config = dict(
    arch='unet',
    model='image denoising model',
    dataset='Sentinel-2 satellite tiles (TerraMesh)',
    train_examples=145000,
    image_size=40,
    crop_scale_min=0.7,
    horizontal_flip=True,
    translate=0.12,
    color_jitter=0.2,
    task='denoising',
    loss='mse',
    noise_std=0.6,
    norm='batchnorm',
    hidden_act='mish',
    widths=[64, 128, 128, 128],
    blocks_per_level=1,
    block='basic',
    attention=False,
    upsampling='nearest_conv',
    init='orthogonal',
    residual_init='none',
    optimizer='soap',
    beta2=0.999,
    learning_rate=0.0032,
    beta1=0.95,
    shampoo_beta=0.999,
    eps=1e-08,
    precondition_frequency=50,
    max_precond_dim=1536,
    merge_dims=True,
    one_sided=False,
    adamw_lr_other_params=0.0018,
    max_grad_norm=1.0,
    ema_decay=0.999,
    max_steps=10600,
    batch_size=192,
    epochs=14.0,
    lr_schedule='poly',
    final_lr_fraction=0.01,
    warmup_steps=210,
    weight_decay=0.1,
    adamw_weight_decay_other_params=0.05,
)
Rows from block 2 of a small image denoising model, named by matrix and row number. Rows with one number belong to one channel. Each number is 128 + 24 x the weight over its row's rms, rounded and kept within 0 to 255. All counts start at 0. Numbers have three digits each. After the name is the row's rms in percent of the matrix's.
After each channel's rows are labels from the 100 images, of 14976, where the channel reaches its highest value: "peak at" is the part of the image that holds the peak. Only what is clearly more common there than usual is listed. The data: Sentinel-2 satellite tiles (TerraMesh). In brackets: how many of the 100.
# convs0: first 3x3 conv (model.enc.2.0.convs.0.weight, 128x128x3x3, each kernel summed), inputs 0-63
# convs1: second 3x3 conv (model.enc.2.0.convs.1.weight, 128x128x3x3, transposed, each kernel summed), outputs 0-63

convs0.117 093:120114184134161132152136147126148108114154119125115148103072139101156126095120156142161135139127143131116108123106133101098085143170126112102119155129162131076118151147148122117119075112104134
convs1.117 101:132125138134122145150096139169115089119116112128101117118064124129115112135125103142099142109122116155104137148144134137192133126138146130096175118121149135154152166124099119116140118145124139
peak at: middle right (29); bottom right (26)

convs0.103 093:109122088136144134093116155132124169127116146135096112115098128081131120090123139136063122128103135154130134118100135098135133125104126172144104148134174149120034133080118137148141120064117137
convs1.103 074:136129144140129127140105140081142110106092089106090086128121122151118156157149130160138074102113108128108165148084117136107126132100128084124148126093076127128105152145134123106137152082137078
peak at: bottom right (39)

convs0.98 090:081127092122160114098122125126157114109132123104131099138135116094126147110130120116083151132105126101123114163153148116051133144134085158095137116154099128100142136089123106128149092136112134
convs1.98 080:131119155153142086142148156162161146110145125129108060124129088137136124102138096127134128093148115110107103106131099086115120135100133105115146118128136087119113156091184125132086170128112162
peak at: bottom left (31)

convs0.67 078:103153147110133154153120128156100123115117144126120094141130160129111134115112136109153119138125124173130155137149138053130134164134037101114168130106125132117041116114121103175130117118107123
convs1.67 105:194136127134155104107130130106132128129119110151183150113112093117151172106146139133114126134124135109131096117139136042131144104150122158171101118138081121136106123105084133137121096116112112
peak at: top left (26)

convs0.124 099:094156147120149110054110159150138099107126142144078100152092118157152159153144092118093137107131130115123152111139133131116106131115128132114108175146120147149126159114138097142126112089117087
convs1.124 112:153113118083130145066132115090152142120143122129132161123129141117151146099105123137153114136100112106132116144152117123145120100128110146154094131145086124076153123117109099125150105093109128
peak at: top left (25)

convs0.85 157:141121102105132153134118110170201089127161102108117107099110137104134112198147159159134128108167114158096130092113127139166150101161128135127115133123144111139123145113077117185127114132150120
convs1.85 133:117159157154093110132139132148087136136124158147164154143149165134092186110095147120139120114100168140129160138186133112106141127103161178138112197159120118132144153148127165088180155150138125
peak at: centre (47)

convs0.120 085:097148131106119134072093093142167128120132145121106072154132150133100107152129128101144121111093120138135156122138115097141144112110094155128153131138116127159087141118139149134125138098102116
convs1.120 092:198107151146152135159150166157112111102125123122142164133169122135136149143102126147161146121170134115142110124112135120149139131174101112065147102162149181145134119127158131158143117163137129
peak at: top left (28)

convs0.95 086:105137121161109149159135137141126131133168140135109096112129131127164117099116114156103125106088105161134135085107144105091139104135094145123132109133169068150063103109116131110139149133142134
convs1.95 088:153129126111135139131139103143126123103109120140153139123165122137139148054095127085136129190149134126138122147117165100175168102179097133156133118135125144138130112119138106117103123097131110
peak at: bottom left (34)

convs0.74 092:079082134123117138139122136144125111125106163112140124178099108165154139123133131156124151102145126128155151132151112094136149096088110141149100106163124127139133140078113118124148125081134164
convs1.74 114:112160150131074139134129138119144087102123130148146107070157133121090142108132130095022143132109149152148091095108104149152167142100124120112121116123191117136118138119126144140088123108107128
peak at: middle left (29)