Weights of a small image denoising model.
Model: 3.07M parameters, activation mish, widths [64, 128, 128, 128].
Training: soap at rate 0.0032, 10600 steps, batches of 192.
Rows from block 3 of a small image denoising model, named by matrix and row number. Rows with one number belong to one channel. Each number is 200 + 30 x the weight over its row's rms, rounded and kept within 0 to 999. All counts start at 0.
Before each channel's rows are labels from the 100 images, of 14976, where the channel reaches its highest value: "top examples" is what is common among them; "peak on" is the class under the peak. Only what is clearly more common there than usual is listed. The data: Sentinel-2 satellite tiles (TerraMesh).
# convs0: first 3x3 conv (model.mid.0.convs.0.weight, 128x128x3x3, each kernel summed), inputs 0-127
# convs1: second 3x3 conv (model.mid.0.convs.1.weight, 128x128x3x3, transposed, each kernel summed), outputs 0-127

top examples: water; main land cover: crops; main land cover: water
peak on: water
convs0.1,188,158,206,221,273,215,197,227,201,186,234,209,170,196,200,159,184,182,272,198,225,204,185,197,239,209,210,196,210,196,224,185,224,204,204,167,207,193,197,201,182,178,178,237,215,143,203,193,234,220,110,198,198,193,219,181,162,212,195,184,179,201,103,191,189,280,169,140,177,195,237,179,197,221,224,192,170,205,199,179,228,243,213,253,137,231,211,199,174,232,210,154,223,180,190,212,226,187,176,212,193,193,211,165,232,209,224,234,166,215,214,190,188,256,217,143,257,224,189,162,161,241,212,267,198,147,171,191
convs1.1,214,209,220,242,172,159,249,267,176,242,232,215,198,185,168,193,215,223,159,189,224,301,197,123,150,184,217,199,213,228,165,240,198,222,181,222,171,172,165,219,212,164,218,255,190,219,201,205,205,197,239,195,209,170,225,235,193,263,209,194,240,139,204,239,191,157,187,204,205,233,216,164,254,171,155,208,163,235,167,220,226,183,196,179,236,179,197,203,158,212,184,248,199,182,192,247,175,223,177,178,208,174,194,197,223,206,225,209,184,143,201,178,211,180,154,148,167,219,196,166,171,204,174,216,241,165,207,231

top examples: snow or ice; main land cover: snow or ice
peak on: snow or ice
convs0.71,242,164,226,188,162,241,205,165,148,190,229,202,195,215,206,205,188,160,206,212,137,185,222,222,188,196,272,241,178,213,177,251,232,173,209,245,232,194,191,203,154,167,215,235,142,160,142,190,208,218,230,230,271,220,173,235,142,238,209,188,237,225,224,191,206,165,162,193,221,232,208,184,174,193,203,217,202,212,223,187,255,168,222,225,175,168,225,187,158,175,220,183,123,208,234,147,216,205,241,202,153,198,198,185,188,181,208,158,246,222,231,134,212,143,211,208,197,189,234,227,180,198,237,193,206,196,212,188
convs1.71,154,177,207,216,165,193,177,253,204,164,255,213,194,187,180,175,218,187,258,198,270,228,193,163,186,173,141,210,249,221,214,190,202,233,177,165,184,161,185,217,194,178,202,167,165,248,218,198,211,251,206,187,210,148,203,195,211,250,193,240,185,222,198,207,226,198,260,180,170,199,162,154,217,275,188,207,221,215,159,223,180,195,232,188,181,194,148,207,292,217,209,188,209,196,184,228,192,206,183,190,244,203,184,231,214,245,161,194,173,141,203,254,171,225,150,242,190,196,174,200,226,198,136,223,236,170,184,204

top examples: water; main land cover: water
peak on: water
convs0.58,219,166,200,189,136,195,190,234,206,199,179,204,220,226,179,214,220,275,204,189,139,198,199,163,208,166,227,211,239,143,210,234,194,203,178,177,181,167,157,216,243,181,147,186,194,223,155,245,212,202,157,201,206,230,237,198,219,190,229,195,216,247,230,204,206,179,215,179,185,183,177,216,211,151,209,206,228,241,200,178,97,168,181,225,197,207,240,206,191,180,237,214,211,241,93,218,224,260,170,184,199,198,203,144,218,240,164,196,206,266,231,193,162,176,224,179,224,165,193,195,194,177,190,225,200,215,168,216
convs1.58,190,181,196,217,233,194,214,232,171,183,203,177,168,160,142,216,166,108,212,201,190,193,209,251,228,213,260,178,204,246,163,210,184,265,206,160,202,194,237,204,172,214,158,189,259,166,200,226,183,257,225,198,180,172,186,233,220,205,224,196,176,210,166,215,221,192,241,192,181,207,150,175,201,252,237,150,198,120,223,213,224,209,240,165,199,227,171,204,230,177,176,203,177,188,131,155,195,256,208,170,222,154,192,188,170,187,197,204,203,167,229,206,271,206,197,181,220,202,167,204,240,210,238,154,205,173,220,201

top examples: trees; clouds; main land cover: trees
peak on: clouds
convs0.107,138,187,213,186,226,240,179,226,174,208,139,122,218,173,146,200,241,207,212,179,219,211,196,211,241,197,226,205,166,148,218,202,195,213,195,140,207,205,224,204,218,198,171,151,188,207,204,208,240,226,98,203,192,194,202,159,217,181,206,203,193,199,188,209,253,268,204,175,189,187,244,189,204,218,224,214,162,256,213,114,133,196,234,226,189,232,144,249,219,220,217,186,201,194,173,180,196,195,204,194,214,156,216,203,175,197,199,233,166,201,224,177,130,220,181,193,202,235,196,165,171,201,166,198,145,177,210,218
convs1.107,103,181,185,257,178,203,237,197,169,231,177,157,210,232,241,213,252,205,150,189,197,197,178,213,134,238,198,222,187,248,190,181,188,165,168,233,203,210,175,222,168,216,209,162,189,210,177,205,250,180,264,183,219,181,245,179,178,200,185,213,179,210,211,198,207,161,158,185,195,197,209,153,167,207,185,216,182,253,169,204,155,229,184,209,245,196,224,197,206,184,193,242,190,151,231,173,167,192,249,217,227,184,189,196,237,193,248,170,157,216,188,163,246,186,197,174,133,191,229,169,153,191,243,152,243,162,187,228

top examples: clouds
peak on: rangeland
convs0.7,236,143,176,170,214,158,208,186,160,182,203,181,206,212,220,195,189,155,196,135,233,227,203,179,168,178,166,170,167,207,170,241,209,217,174,189,192,166,204,185,237,192,166,252,162,156,195,211,223,181,214,174,252,234,166,180,158,224,190,248,199,212,190,184,182,281,170,165,207,144,218,179,217,243,205,187,202,243,172,229,183,204,298,212,140,186,203,213,178,211,173,169,168,195,202,200,213,201,194,218,173,201,222,167,211,199,194,201,206,203,266,228,197,238,185,198,205,107,179,170,203,250,180,178,204,133,191,198
convs1.7,212,189,144,199,217,216,174,226,214,205,217,255,149,168,197,194,260,222,180,183,190,257,224,168,167,177,229,172,227,206,254,237,196,203,154,217,191,161,181,178,231,178,166,194,201,147,221,184,230,276,198,223,186,182,178,165,224,293,205,171,209,198,143,200,204,164,175,208,192,186,219,205,185,214,172,256,135,232,135,203,223,181,196,236,188,167,191,202,178,203,139,240,215,186,191,221,178,225,165,254,212,151,234,214,160,251,212,174,221,180,193,221,196,160,165,198,189,208,250,208,227,187,191,208,181,218,182,231

top examples: main land cover: crops
peak on: crops
convs0.68,195,183,211,189,204,219,205,218,200,163,246,190,167,240,186,199,185,209,227,190,238,194,169,159,228,196,282,211,226,207,263,204,162,248,192,217,185,167,200,203,160,185,242,211,198,210,185,208,183,216,168,154,182,213,228,186,245,178,157,216,189,216,239,218,169,301,178,229,137,208,226,197,220,193,261,219,175,203,160,219,232,203,209,256,187,167,224,185,208,179,141,148,200,173,225,204,190,204,208,201,193,141,224,171,183,186,176,145,264,214,191,225,247,230,173,200,242,209,224,215,251,176,191,262,224,195,185,228
convs1.68,191,202,202,179,266,206,189,195,176,220,223,181,165,178,210,246,170,225,159,159,189,218,257,232,196,184,196,171,194,213,205,154,235,186,265,157,228,279,208,190,191,185,211,141,209,172,254,218,232,184,181,176,192,176,214,208,202,181,194,224,205,197,183,153,196,243,221,147,253,252,158,157,226,207,213,126,185,240,184,192,186,183,213,169,191,224,152,224,177,221,197,232,220,221,210,206,221,202,210,210,286,180,219,177,171,194,157,213,153,156,214,172,234,181,167,149,181,204,182,131,175,212,184,194,229,166,200,192

top examples: main land cover: water
peak on: water
convs0.15,151,171,163,188,225,172,177,199,177,159,181,202,191,189,198,204,206,230,174,214,243,227,205,233,194,161,195,187,118,235,193,239,222,215,166,151,191,221,172,196,177,194,208,215,93,235,180,197,212,219,236,194,213,184,257,185,233,125,211,210,284,206,189,183,246,188,227,185,198,199,197,141,238,167,164,194,215,211,237,211,209,247,198,196,172,257,212,190,139,188,239,220,260,200,200,209,210,231,234,176,179,193,188,184,192,218,235,186,237,192,212,233,153,211,179,135,221,188,214,204,176,185,248,181,225,180,194,217
convs1.15,227,124,203,234,178,197,181,181,216,240,209,190,181,155,220,175,183,199,197,245,179,171,208,228,200,228,218,257,243,202,224,236,213,241,240,202,222,167,204,236,231,220,193,161,139,243,179,202,197,171,231,172,215,203,216,221,216,273,200,222,173,209,241,223,181,229,226,195,171,178,195,177,196,180,197,231,165,213,239,185,234,235,174,201,197,154,209,247,212,178,178,165,207,235,229,185,200,160,148,193,317,270,173,166,155,170,174,201,204,198,184,212,206,194,219,192,199,163,196,205,191,176,144,169,170,154,172,173

top examples: water; main land cover: water
peak on: water
convs0.74,176,147,151,184,233,157,199,223,214,175,200,190,241,180,245,166,195,163,165,217,178,181,223,225,205,181,138,170,213,195,205,167,165,184,239,172,184,251,203,169,175,228,173,233,232,320,221,217,250,174,218,187,215,217,179,176,170,169,205,228,171,239,159,170,166,198,223,215,241,187,180,190,200,178,156,183,179,218,212,179,157,251,202,179,181,250,219,143,170,185,202,217,180,194,186,193,215,203,183,179,202,246,210,180,223,220,219,171,203,246,205,229,191,238,235,147,216,237,216,137,133,233,206,216,198,194,214,218
convs1.74,217,151,202,227,219,222,194,189,182,181,246,207,273,213,223,207,214,250,131,191,146,199,195,188,203,208,192,208,117,220,220,215,167,190,190,181,171,222,184,205,207,199,165,172,179,167,185,230,181,153,174,157,223,212,215,163,208,197,202,239,113,256,245,232,171,282,193,186,233,179,230,210,209,210,214,215,220,205,211,150,222,212,186,216,252,159,205,206,211,204,176,120,190,208,154,151,201,280,202,162,203,216,177,189,204,217,195,187,195,220,183,188,223,191,262,201,195,226,195,162,221,221,189,163,193,171,225,215

top examples: water; main land cover: water
peak on: water
convs0.112,202,178,166,215,168,129,206,213,170,203,219,222,207,199,198,166,230,207,169,225,220,173,188,182,205,186,146,238,158,185,220,217,208,215,197,201,180,215,206,241,217,200,172,241,204,239,191,239,192,185,169,198,227,208,215,176,201,211,223,161,187,202,130,222,255,264,177,219,189,206,224,213,203,248,236,223,182,263,231,186,162,215,277,209,237,202,220,213,259,179,216,138,235,207,214,191,238,143,186,224,166,208,208,220,194,190,169,183,289,203,146,208,218,214,165,228,186,217,176,192,190,218,123,173,160,193,185,261
convs1.112,209,280,214,179,216,164,239,206,212,190,155,249,209,211,187,233,204,204,133,178,182,153,230,161,210,179,263,180,241,158,207,194,237,212,238,202,208,225,196,207,214,191,186,122,222,230,163,190,213,168,168,183,227,197,161,152,163,172,201,222,211,196,175,188,230,169,151,225,203,241,241,187,167,228,253,178,160,205,203,183,145,178,141,192,210,237,169,212,173,175,168,199,175,200,174,225,168,236,231,227,248,130,206,220,201,243,218,195,172,165,218,219,193,187,197,202,205,176,237,181,206,217,238,167,257,157,207,202

top examples: clouds; main land cover: clouds
peak on: clouds
convs0.37,194,198,191,216,274,193,218,186,182,193,198,192,161,174,220,208,202,222,220,226,127,234,202,129,225,236,103,188,164,147,181,197,210,205,151,185,175,149,199,182,208,251,197,213,187,107,175,180,226,120,168,176,196,169,196,184,243,196,184,199,216,157,211,197,226,262,156,183,235,195,180,227,211,217,200,206,215,204,214,196,162,183,249,213,200,173,190,218,204,218,223,183,135,221,214,214,207,192,221,222,195,216,218,209,274,216,192,220,183,174,195,226,161,237,228,219,216,246,160,207,229,186,157,173,189,179,198,197
convs1.37,193,204,201,190,178,179,189,188,180,223,200,195,203,224,182,221,233,151,176,178,198,203,198,171,164,234,204,170,194,170,217,237,231,176,118,144,219,169,221,206,212,224,210,186,213,194,216,206,256,291,202,233,232,251,171,142,195,169,155,218,184,172,204,218,258,187,135,219,153,220,206,193,229,242,143,227,183,198,212,217,173,180,209,255,235,172,145,202,225,213,219,219,230,194,182,204,216,211,162,235,229,183,221,239,271,231,201,199,171,155,181,180,200,205,218,259,253,218,188,224,244,202,231,193,192,249,234,205

top examples: main land cover: snow or ice
peak on: snow or ice
convs0.101,198,181,217,219,210,188,202,230,169,208,244,212,201,228,234,206,224,219,221,183,168,191,203,228,202,221,237,191,110,206,158,197,224,201,175,167,189,182,227,167,193,223,246,246,155,141,168,172,223,190,233,147,213,219,151,178,202,167,199,207,192,155,182,165,176,255,164,233,237,199,179,162,213,244,197,189,179,212,221,188,184,196,176,238,215,175,132,160,155,150,182,212,153,209,204,213,194,137,208,189,185,145,233,165,203,236,231,216,196,263,246,179,265,200,246,211,201,203,227,222,189,226,255,176,174,226,201,163
convs1.101,252,234,215,177,222,182,191,189,203,162,226,222,193,209,240,147,117,166,186,191,230,213,270,169,218,166,200,212,275,200,213,181,215,258,260,218,195,159,216,143,256,207,183,162,173,248,204,204,185,186,152,139,186,181,191,198,210,169,187,185,194,212,221,234,203,208,212,235,164,199,194,210,231,203,221,150,200,219,195,195,202,208,204,170,149,189,238,223,245,225,214,197,248,188,176,176,209,209,122,224,252,248,198,181,221,170,146,188,198,142,180,205,144,206,196,222,193,235,176,176,207,219,175,219,207,197,203,165

top examples: water; main land cover: water; flooded vegetation
peak on: water
convs0.126,211,193,130,173,233,231,210,193,164,232,270,190,197,179,222,173,169,173,219,219,212,214,203,212,226,184,240,197,158,171,229,202,239,127,202,218,193,167,220,172,183,133,232,211,237,159,143,198,206,197,141,176,186,187,173,143,197,191,167,174,215,156,198,147,225,250,234,201,248,227,218,162,213,212,250,175,198,209,212,193,291,230,183,210,171,200,170,200,187,204,166,156,166,215,278,226,217,200,186,182,186,188,231,216,227,207,192,251,219,199,204,207,172,253,221,195,245,192,206,227,184,224,207,229,181,213,173,176
convs1.126,204,187,166,196,247,249,226,212,175,231,242,202,205,156,165,207,225,221,191,205,273,211,200,231,204,206,195,158,151,263,147,194,172,267,208,160,175,192,193,177,108,184,180,191,198,154,211,174,194,130,219,217,211,153,199,251,274,248,186,211,213,188,200,199,196,170,258,163,203,190,215,175,213,227,224,169,212,201,186,182,221,213,259,197,229,203,189,217,178,191,168,164,238,172,258,219,221,192,209,159,150,203,178,186,164,221,186,203,216,214,252,208,238,172,185,197,161,218,177,143,217,196,213,183,192,190,188,208

top examples: water; main land cover: water; flooded vegetation
peak on: water
convs0.94,108,170,218,200,230,214,184,199,228,187,232,182,119,169,205,201,208,178,198,203,217,153,226,212,199,167,255,185,159,142,230,181,165,170,198,183,210,190,192,202,196,171,137,156,325,189,183,217,218,208,173,193,165,156,170,204,220,186,215,202,181,155,167,220,213,213,192,230,195,191,240,201,207,216,218,240,157,185,212,125,221,214,188,182,185,236,149,203,162,227,196,205,219,202,194,231,192,200,187,207,215,193,202,226,217,174,206,232,180,221,224,218,135,229,159,206,225,241,220,184,155,204,199,252,161,208,219,223
convs1.94,141,252,204,223,213,206,265,219,163,225,256,156,237,208,196,197,214,232,177,183,274,240,183,175,197,200,195,184,235,248,156,192,209,249,235,234,169,189,225,221,220,216,178,190,225,161,210,189,193,174,202,242,236,182,206,202,147,199,215,160,140,226,161,235,180,174,241,188,223,218,168,126,165,269,209,174,216,220,221,185,204,249,183,213,245,209,185,160,211,179,210,209,203,160,194,200,216,191,212,193,220,169,208,207,215,212,204,161,165,187,256,245,209,174,223,184,137,227,178,171,236,215,231,155,180,185,247,203

top examples: trees; water; crops; main land cover: crops
peak on: crops
convs0.111,178,139,164,229,209,142,161,219,199,209,227,239,165,245,249,182,153,140,164,214,221,235,152,192,206,187,208,170,132,240,168,196,205,185,255,159,168,196,206,140,149,186,167,202,151,164,245,202,241,154,189,206,179,162,197,173,159,216,242,200,199,193,159,177,170,220,263,176,184,210,206,162,175,195,148,237,222,200,189,144,191,156,272,145,183,167,209,206,188,239,227,207,215,203,240,200,225,217,196,182,194,182,217,166,216,202,193,215,196,182,197,202,226,267,173,209,220,210,189,208,184,183,194,193,208,202,203,188
convs1.111,183,212,183,236,151,177,224,253,193,246,187,236,193,155,156,213,279,182,143,165,138,193,248,201,230,277,169,207,198,240,200,213,206,173,154,193,204,210,210,189,146,253,215,209,189,181,186,180,229,201,133,202,171,198,259,245,166,170,212,172,161,205,203,217,162,164,165,183,220,211,214,208,226,226,174,252,222,236,191,208,211,200,210,264,229,197,185,241,164,165,195,245,164,173,191,181,188,200,223,193,186,185,196,196,182,227,238,255,242,193,257,198,190,212,191,194,164,204,200,224,230,149,182,201,207,234,180,199

top examples: main land cover: crops
peak on: crops
convs0.79,203,114,192,185,246,184,216,190,182,165,222,156,204,182,198,254,201,218,216,198,216,217,189,207,193,192,259,223,132,217,229,224,207,214,223,206,204,153,210,190,198,173,225,166,125,214,155,219,233,210,212,137,179,220,216,155,159,167,202,226,240,192,202,156,223,223,154,196,223,195,161,189,157,194,183,185,168,193,215,147,253,191,131,213,208,158,173,223,192,242,219,203,146,236,205,182,205,165,193,185,179,161,235,187,173,241,195,201,165,201,255,219,186,191,188,227,222,140,257,160,158,171,189,224,178,180,171,193
convs1.79,259,167,217,131,193,165,205,191,183,214,205,184,196,211,233,171,179,194,214,200,264,202,240,231,184,229,180,276,247,215,214,217,194,267,193,192,166,222,209,185,196,156,199,153,164,212,210,207,214,166,243,144,180,150,198,183,181,223,210,183,197,246,220,244,204,201,211,196,200,276,224,199,172,215,212,194,183,183,221,139,194,159,232,181,176,241,161,246,196,223,202,168,198,168,193,188,232,221,159,205,258,243,155,221,178,164,157,175,216,209,218,232,194,177,199,217,157,165,219,177,192,195,156,148,199,178,147,154

top examples: main land cover: snow or ice
peak on: trees
convs0.39,191,185,229,230,210,185,172,183,229,230,111,192,214,204,204,165,238,203,224,155,191,224,179,170,235,187,249,195,210,215,186,171,172,207,185,181,209,226,190,177,134,188,169,182,200,242,198,237,182,243,225,218,166,176,197,225,183,210,192,207,236,167,111,183,201,169,161,208,204,199,178,188,243,170,195,192,171,236,196,214,196,228,213,211,173,206,248,173,124,178,187,196,223,222,104,246,210,141,231,213,201,182,216,235,174,201,203,202,256,179,231,211,181,179,160,134,134,233,204,168,169,196,185,174,186,161,199,218
convs1.39,202,230,205,212,184,189,251,154,230,221,183,253,205,229,220,187,163,246,159,160,224,172,210,171,265,225,174,229,154,173,227,168,204,203,188,249,208,236,184,192,189,232,190,192,179,253,199,176,202,148,166,194,194,188,188,168,206,133,170,204,231,197,189,242,206,254,190,221,189,146,247,187,197,184,198,225,172,214,198,224,225,205,157,218,211,219,226,224,173,268,220,202,217,204,275,218,192,159,217,182,226,218,151,198,183,189,238,242,203,237,140,185,202,240,217,189,157,245,230,172,161,198,234,159,221,127,204,185

top examples: main land cover: crops
peak on: crops
convs0.44,177,191,206,239,183,265,172,163,225,185,213,216,202,196,206,268,167,256,229,231,217,184,203,161,246,230,300,204,268,230,199,196,223,172,197,204,184,171,186,215,216,177,221,218,245,178,160,215,170,190,147,203,201,186,192,220,160,177,185,211,160,210,196,215,172,227,165,214,163,203,220,192,246,205,265,214,174,193,187,212,263,188,199,240,162,179,241,193,163,190,178,195,189,196,197,209,237,193,197,215,177,174,198,205,246,234,169,140,236,196,177,217,254,197,147,249,170,222,261,227,183,188,185,245,225,177,182,166
convs1.44,175,189,213,212,261,208,217,208,216,166,240,201,193,205,181,205,181,231,239,150,245,185,165,206,197,135,145,177,244,184,157,131,193,174,222,146,207,183,215,176,181,173,219,159,200,238,220,181,206,173,246,196,177,157,192,253,198,224,201,222,253,189,234,150,232,213,245,175,168,229,163,226,236,194,226,167,195,229,199,220,195,177,184,151,170,244,176,192,223,216,217,220,233,206,224,248,185,165,201,144,183,235,217,211,248,195,205,190,186,193,213,214,231,206,187,198,202,227,233,177,212,276,234,196,255,117,199,188

top examples: water
peak on: crops
convs0.14,189,194,207,216,240,253,165,217,208,195,218,184,157,228,209,207,209,178,249,183,151,175,182,209,218,162,147,174,233,211,161,196,161,216,166,185,213,232,175,224,194,223,221,215,232,156,218,191,209,222,189,231,241,167,214,216,155,185,181,160,241,167,170,188,115,200,187,156,147,162,232,225,227,192,188,198,219,154,191,268,191,269,227,276,169,203,229,207,155,169,190,209,215,168,184,195,179,195,157,215,200,174,168,162,194,210,199,242,214,235,189,247,207,220,214,146,187,269,186,220,213,231,252,241,204,191,213,180
convs1.14,185,256,217,164,158,166,229,245,201,231,218,215,234,200,229,201,168,196,228,177,168,275,130,206,199,184,100,215,213,186,176,230,214,172,149,202,186,189,205,180,254,149,218,214,181,164,255,200,204,251,228,212,193,172,168,197,183,197,223,229,219,226,249,183,208,170,219,225,226,226,259,161,165,209,173,195,199,241,210,197,206,158,192,182,196,247,168,192,203,231,189,216,221,232,185,224,199,217,136,192,205,206,187,238,205,173,243,194,218,243,174,203,192,181,172,219,179,154,230,230,117,200,188,197,205,156,188,228

top examples: clouds; main land cover: clouds
peak on: clouds
convs0.34,206,154,166,205,201,210,175,240,199,230,218,187,211,226,221,174,204,184,194,213,215,195,228,219,134,240,192,178,183,211,164,161,134,171,191,158,183,201,176,176,151,202,242,263,166,206,189,169,288,177,179,191,180,142,234,202,177,171,191,189,245,185,152,171,175,231,185,171,226,235,201,165,311,192,251,201,224,207,210,203,198,176,230,191,180,202,195,188,166,203,214,197,151,175,224,216,160,188,232,227,208,195,210,146,235,193,173,153,233,194,254,174,208,200,179,163,225,201,182,197,177,189,242,229,213,169,214,147
convs1.34,144,216,180,235,171,187,221,214,189,283,192,157,219,187,221,206,230,179,214,198,203,168,212,172,172,246,249,147,177,145,223,194,128,158,191,177,191,235,205,203,127,206,223,179,244,223,163,192,217,195,208,210,208,199,250,252,183,196,191,183,183,188,221,239,197,145,231,162,166,204,152,224,211,143,198,235,194,233,206,174,224,208,232,220,181,228,235,197,219,218,216,255,161,193,202,238,167,185,244,189,184,237,175,200,304,201,195,226,229,193,154,161,239,222,191,202,206,186,177,196,206,197,220,211,198,161,209,224

top examples: snow or ice; main land cover: snow or ice
peak on: snow or ice
convs0.38,212,206,214,246,177,217,218,189,220,197,140,158,200,178,220,254,186,230,203,173,101,256,162,150,219,227,95,187,249,217,216,179,156,211,198,156,183,152,191,182,230,194,179,198,210,198,197,201,134,169,179,166,209,232,178,204,190,193,217,213,205,208,200,185,176,192,179,164,219,185,105,225,229,181,209,191,226,171,171,208,157,172,103,182,191,187,190,218,218,258,191,223,157,221,208,201,182,194,196,182,196,210,231,231,206,209,180,223,201,137,208,193,212,176,193,226,182,184,214,240,211,208,226,181,202,173,201,208
convs1.38,231,190,235,222,147,178,186,238,199,191,117,284,214,206,138,178,210,191,198,197,137,191,188,168,203,184,175,188,262,160,223,200,212,195,173,192,189,172,175,219,223,232,194,237,152,185,182,181,216,147,157,227,218,205,196,166,216,212,178,186,222,200,179,197,187,246,128,219,185,212,261,207,206,200,165,197,202,233,225,246,157,172,184,180,183,227,152,212,205,180,170,194,202,170,169,215,150,191,163,236,169,207,203,201,202,231,190,215,169,174,229,208,156,173,187,190,284,190,180,229,263,224,164,226,208,226,199,245

top examples: bare ground; main land cover: water
peak on: water
convs0.76,272,256,212,198,190,134,136,182,257,123,190,169,175,175,190,160,192,165,213,176,193,151,194,164,196,194,194,220,183,259,209,240,206,204,171,272,219,204,269,159,214,163,179,219,200,243,245,237,212,220,196,192,188,194,219,197,190,146,194,205,195,220,154,204,244,234,206,229,214,196,154,191,168,201,194,184,177,209,231,158,190,199,198,205,208,165,226,219,209,224,222,165,167,231,178,191,189,244,157,199,208,159,184,110,175,248,211,216,192,173,225,181,188,235,180,209,234,159,201,184,213,168,180,237,183,205,197,208
convs1.76,215,239,221,194,236,189,201,203,178,227,191,183,220,209,205,218,149,167,182,210,212,218,193,249,190,189,228,183,287,186,171,171,184,272,210,168,174,171,195,203,194,229,235,196,265,198,196,188,230,207,189,157,239,210,190,211,221,128,218,188,199,207,193,164,190,240,190,146,180,189,181,170,169,224,213,160,180,193,193,212,172,212,285,165,153,204,209,168,215,246,228,209,118,190,174,162,174,187,198,208,232,205,223,154,221,164,206,233,213,148,166,201,167,167,163,174,199,192,185,186,177,268,259,226,198,166,159,176

top examples: bare ground; main land cover: water
peak on: water
convs0.25,216,252,216,241,237,204,190,159,206,154,141,219,138,201,229,220,195,211,239,191,200,165,188,199,210,161,306,246,196,220,275,249,154,200,209,239,197,171,207,168,202,174,160,187,176,212,210,205,220,189,249,186,183,196,211,214,187,290,156,216,188,197,242,214,171,133,206,174,196,192,187,189,197,126,216,165,237,196,239,197,173,181,178,193,146,171,196,212,238,198,205,186,213,197,202,151,205,181,160,182,175,221,217,223,197,185,209,215,217,136,184,202,173,223,186,213,195,178,193,170,197,237,141,192,214,190,180,183
convs1.25,213,146,174,174,179,227,189,224,168,216,209,180,221,200,196,199,205,140,181,214,155,166,168,217,194,168,111,188,274,173,182,209,235,207,242,178,229,218,187,183,266,197,219,240,191,203,208,176,157,175,196,182,173,166,209,246,193,252,198,193,267,162,192,176,222,183,203,210,233,198,208,180,235,199,140,130,202,200,164,194,195,176,193,166,181,240,223,234,228,195,196,184,236,213,214,205,250,211,130,195,253,242,199,223,206,156,175,217,213,236,181,196,218,191,177,113,180,194,181,186,164,202,218,201,193,235,217,156

top examples: main land cover: crops; main land cover: water
peak on: crops; water
convs0.46,235,224,242,178,184,173,188,225,236,196,179,198,160,222,202,172,250,229,233,174,116,188,178,200,229,228,314,178,204,188,172,220,209,182,213,228,196,207,187,223,200,214,217,205,121,130,144,167,224,222,182,207,174,172,144,207,209,191,140,181,235,194,182,228,196,197,212,251,230,211,182,220,199,194,178,181,196,236,175,195,128,222,207,241,221,194,240,169,146,196,230,238,211,178,162,179,196,183,201,157,213,167,218,232,237,223,188,190,224,239,199,209,168,206,277,179,172,214,208,207,213,182,191,213,174,220,190,202
convs1.46,190,180,189,161,175,207,197,196,198,247,218,178,213,190,226,227,165,128,221,189,194,257,165,235,214,225,180,196,194,195,179,243,238,184,169,167,208,199,213,158,142,139,181,195,236,214,224,205,216,238,267,212,181,149,188,188,243,200,252,213,222,166,163,177,217,225,204,172,213,214,261,177,214,194,234,177,183,122,241,177,202,184,203,199,163,161,115,183,191,205,213,217,237,240,152,185,203,230,209,197,237,234,216,232,184,162,233,203,191,207,216,180,234,154,137,242,186,170,220,186,178,211,198,193,189,134,208,178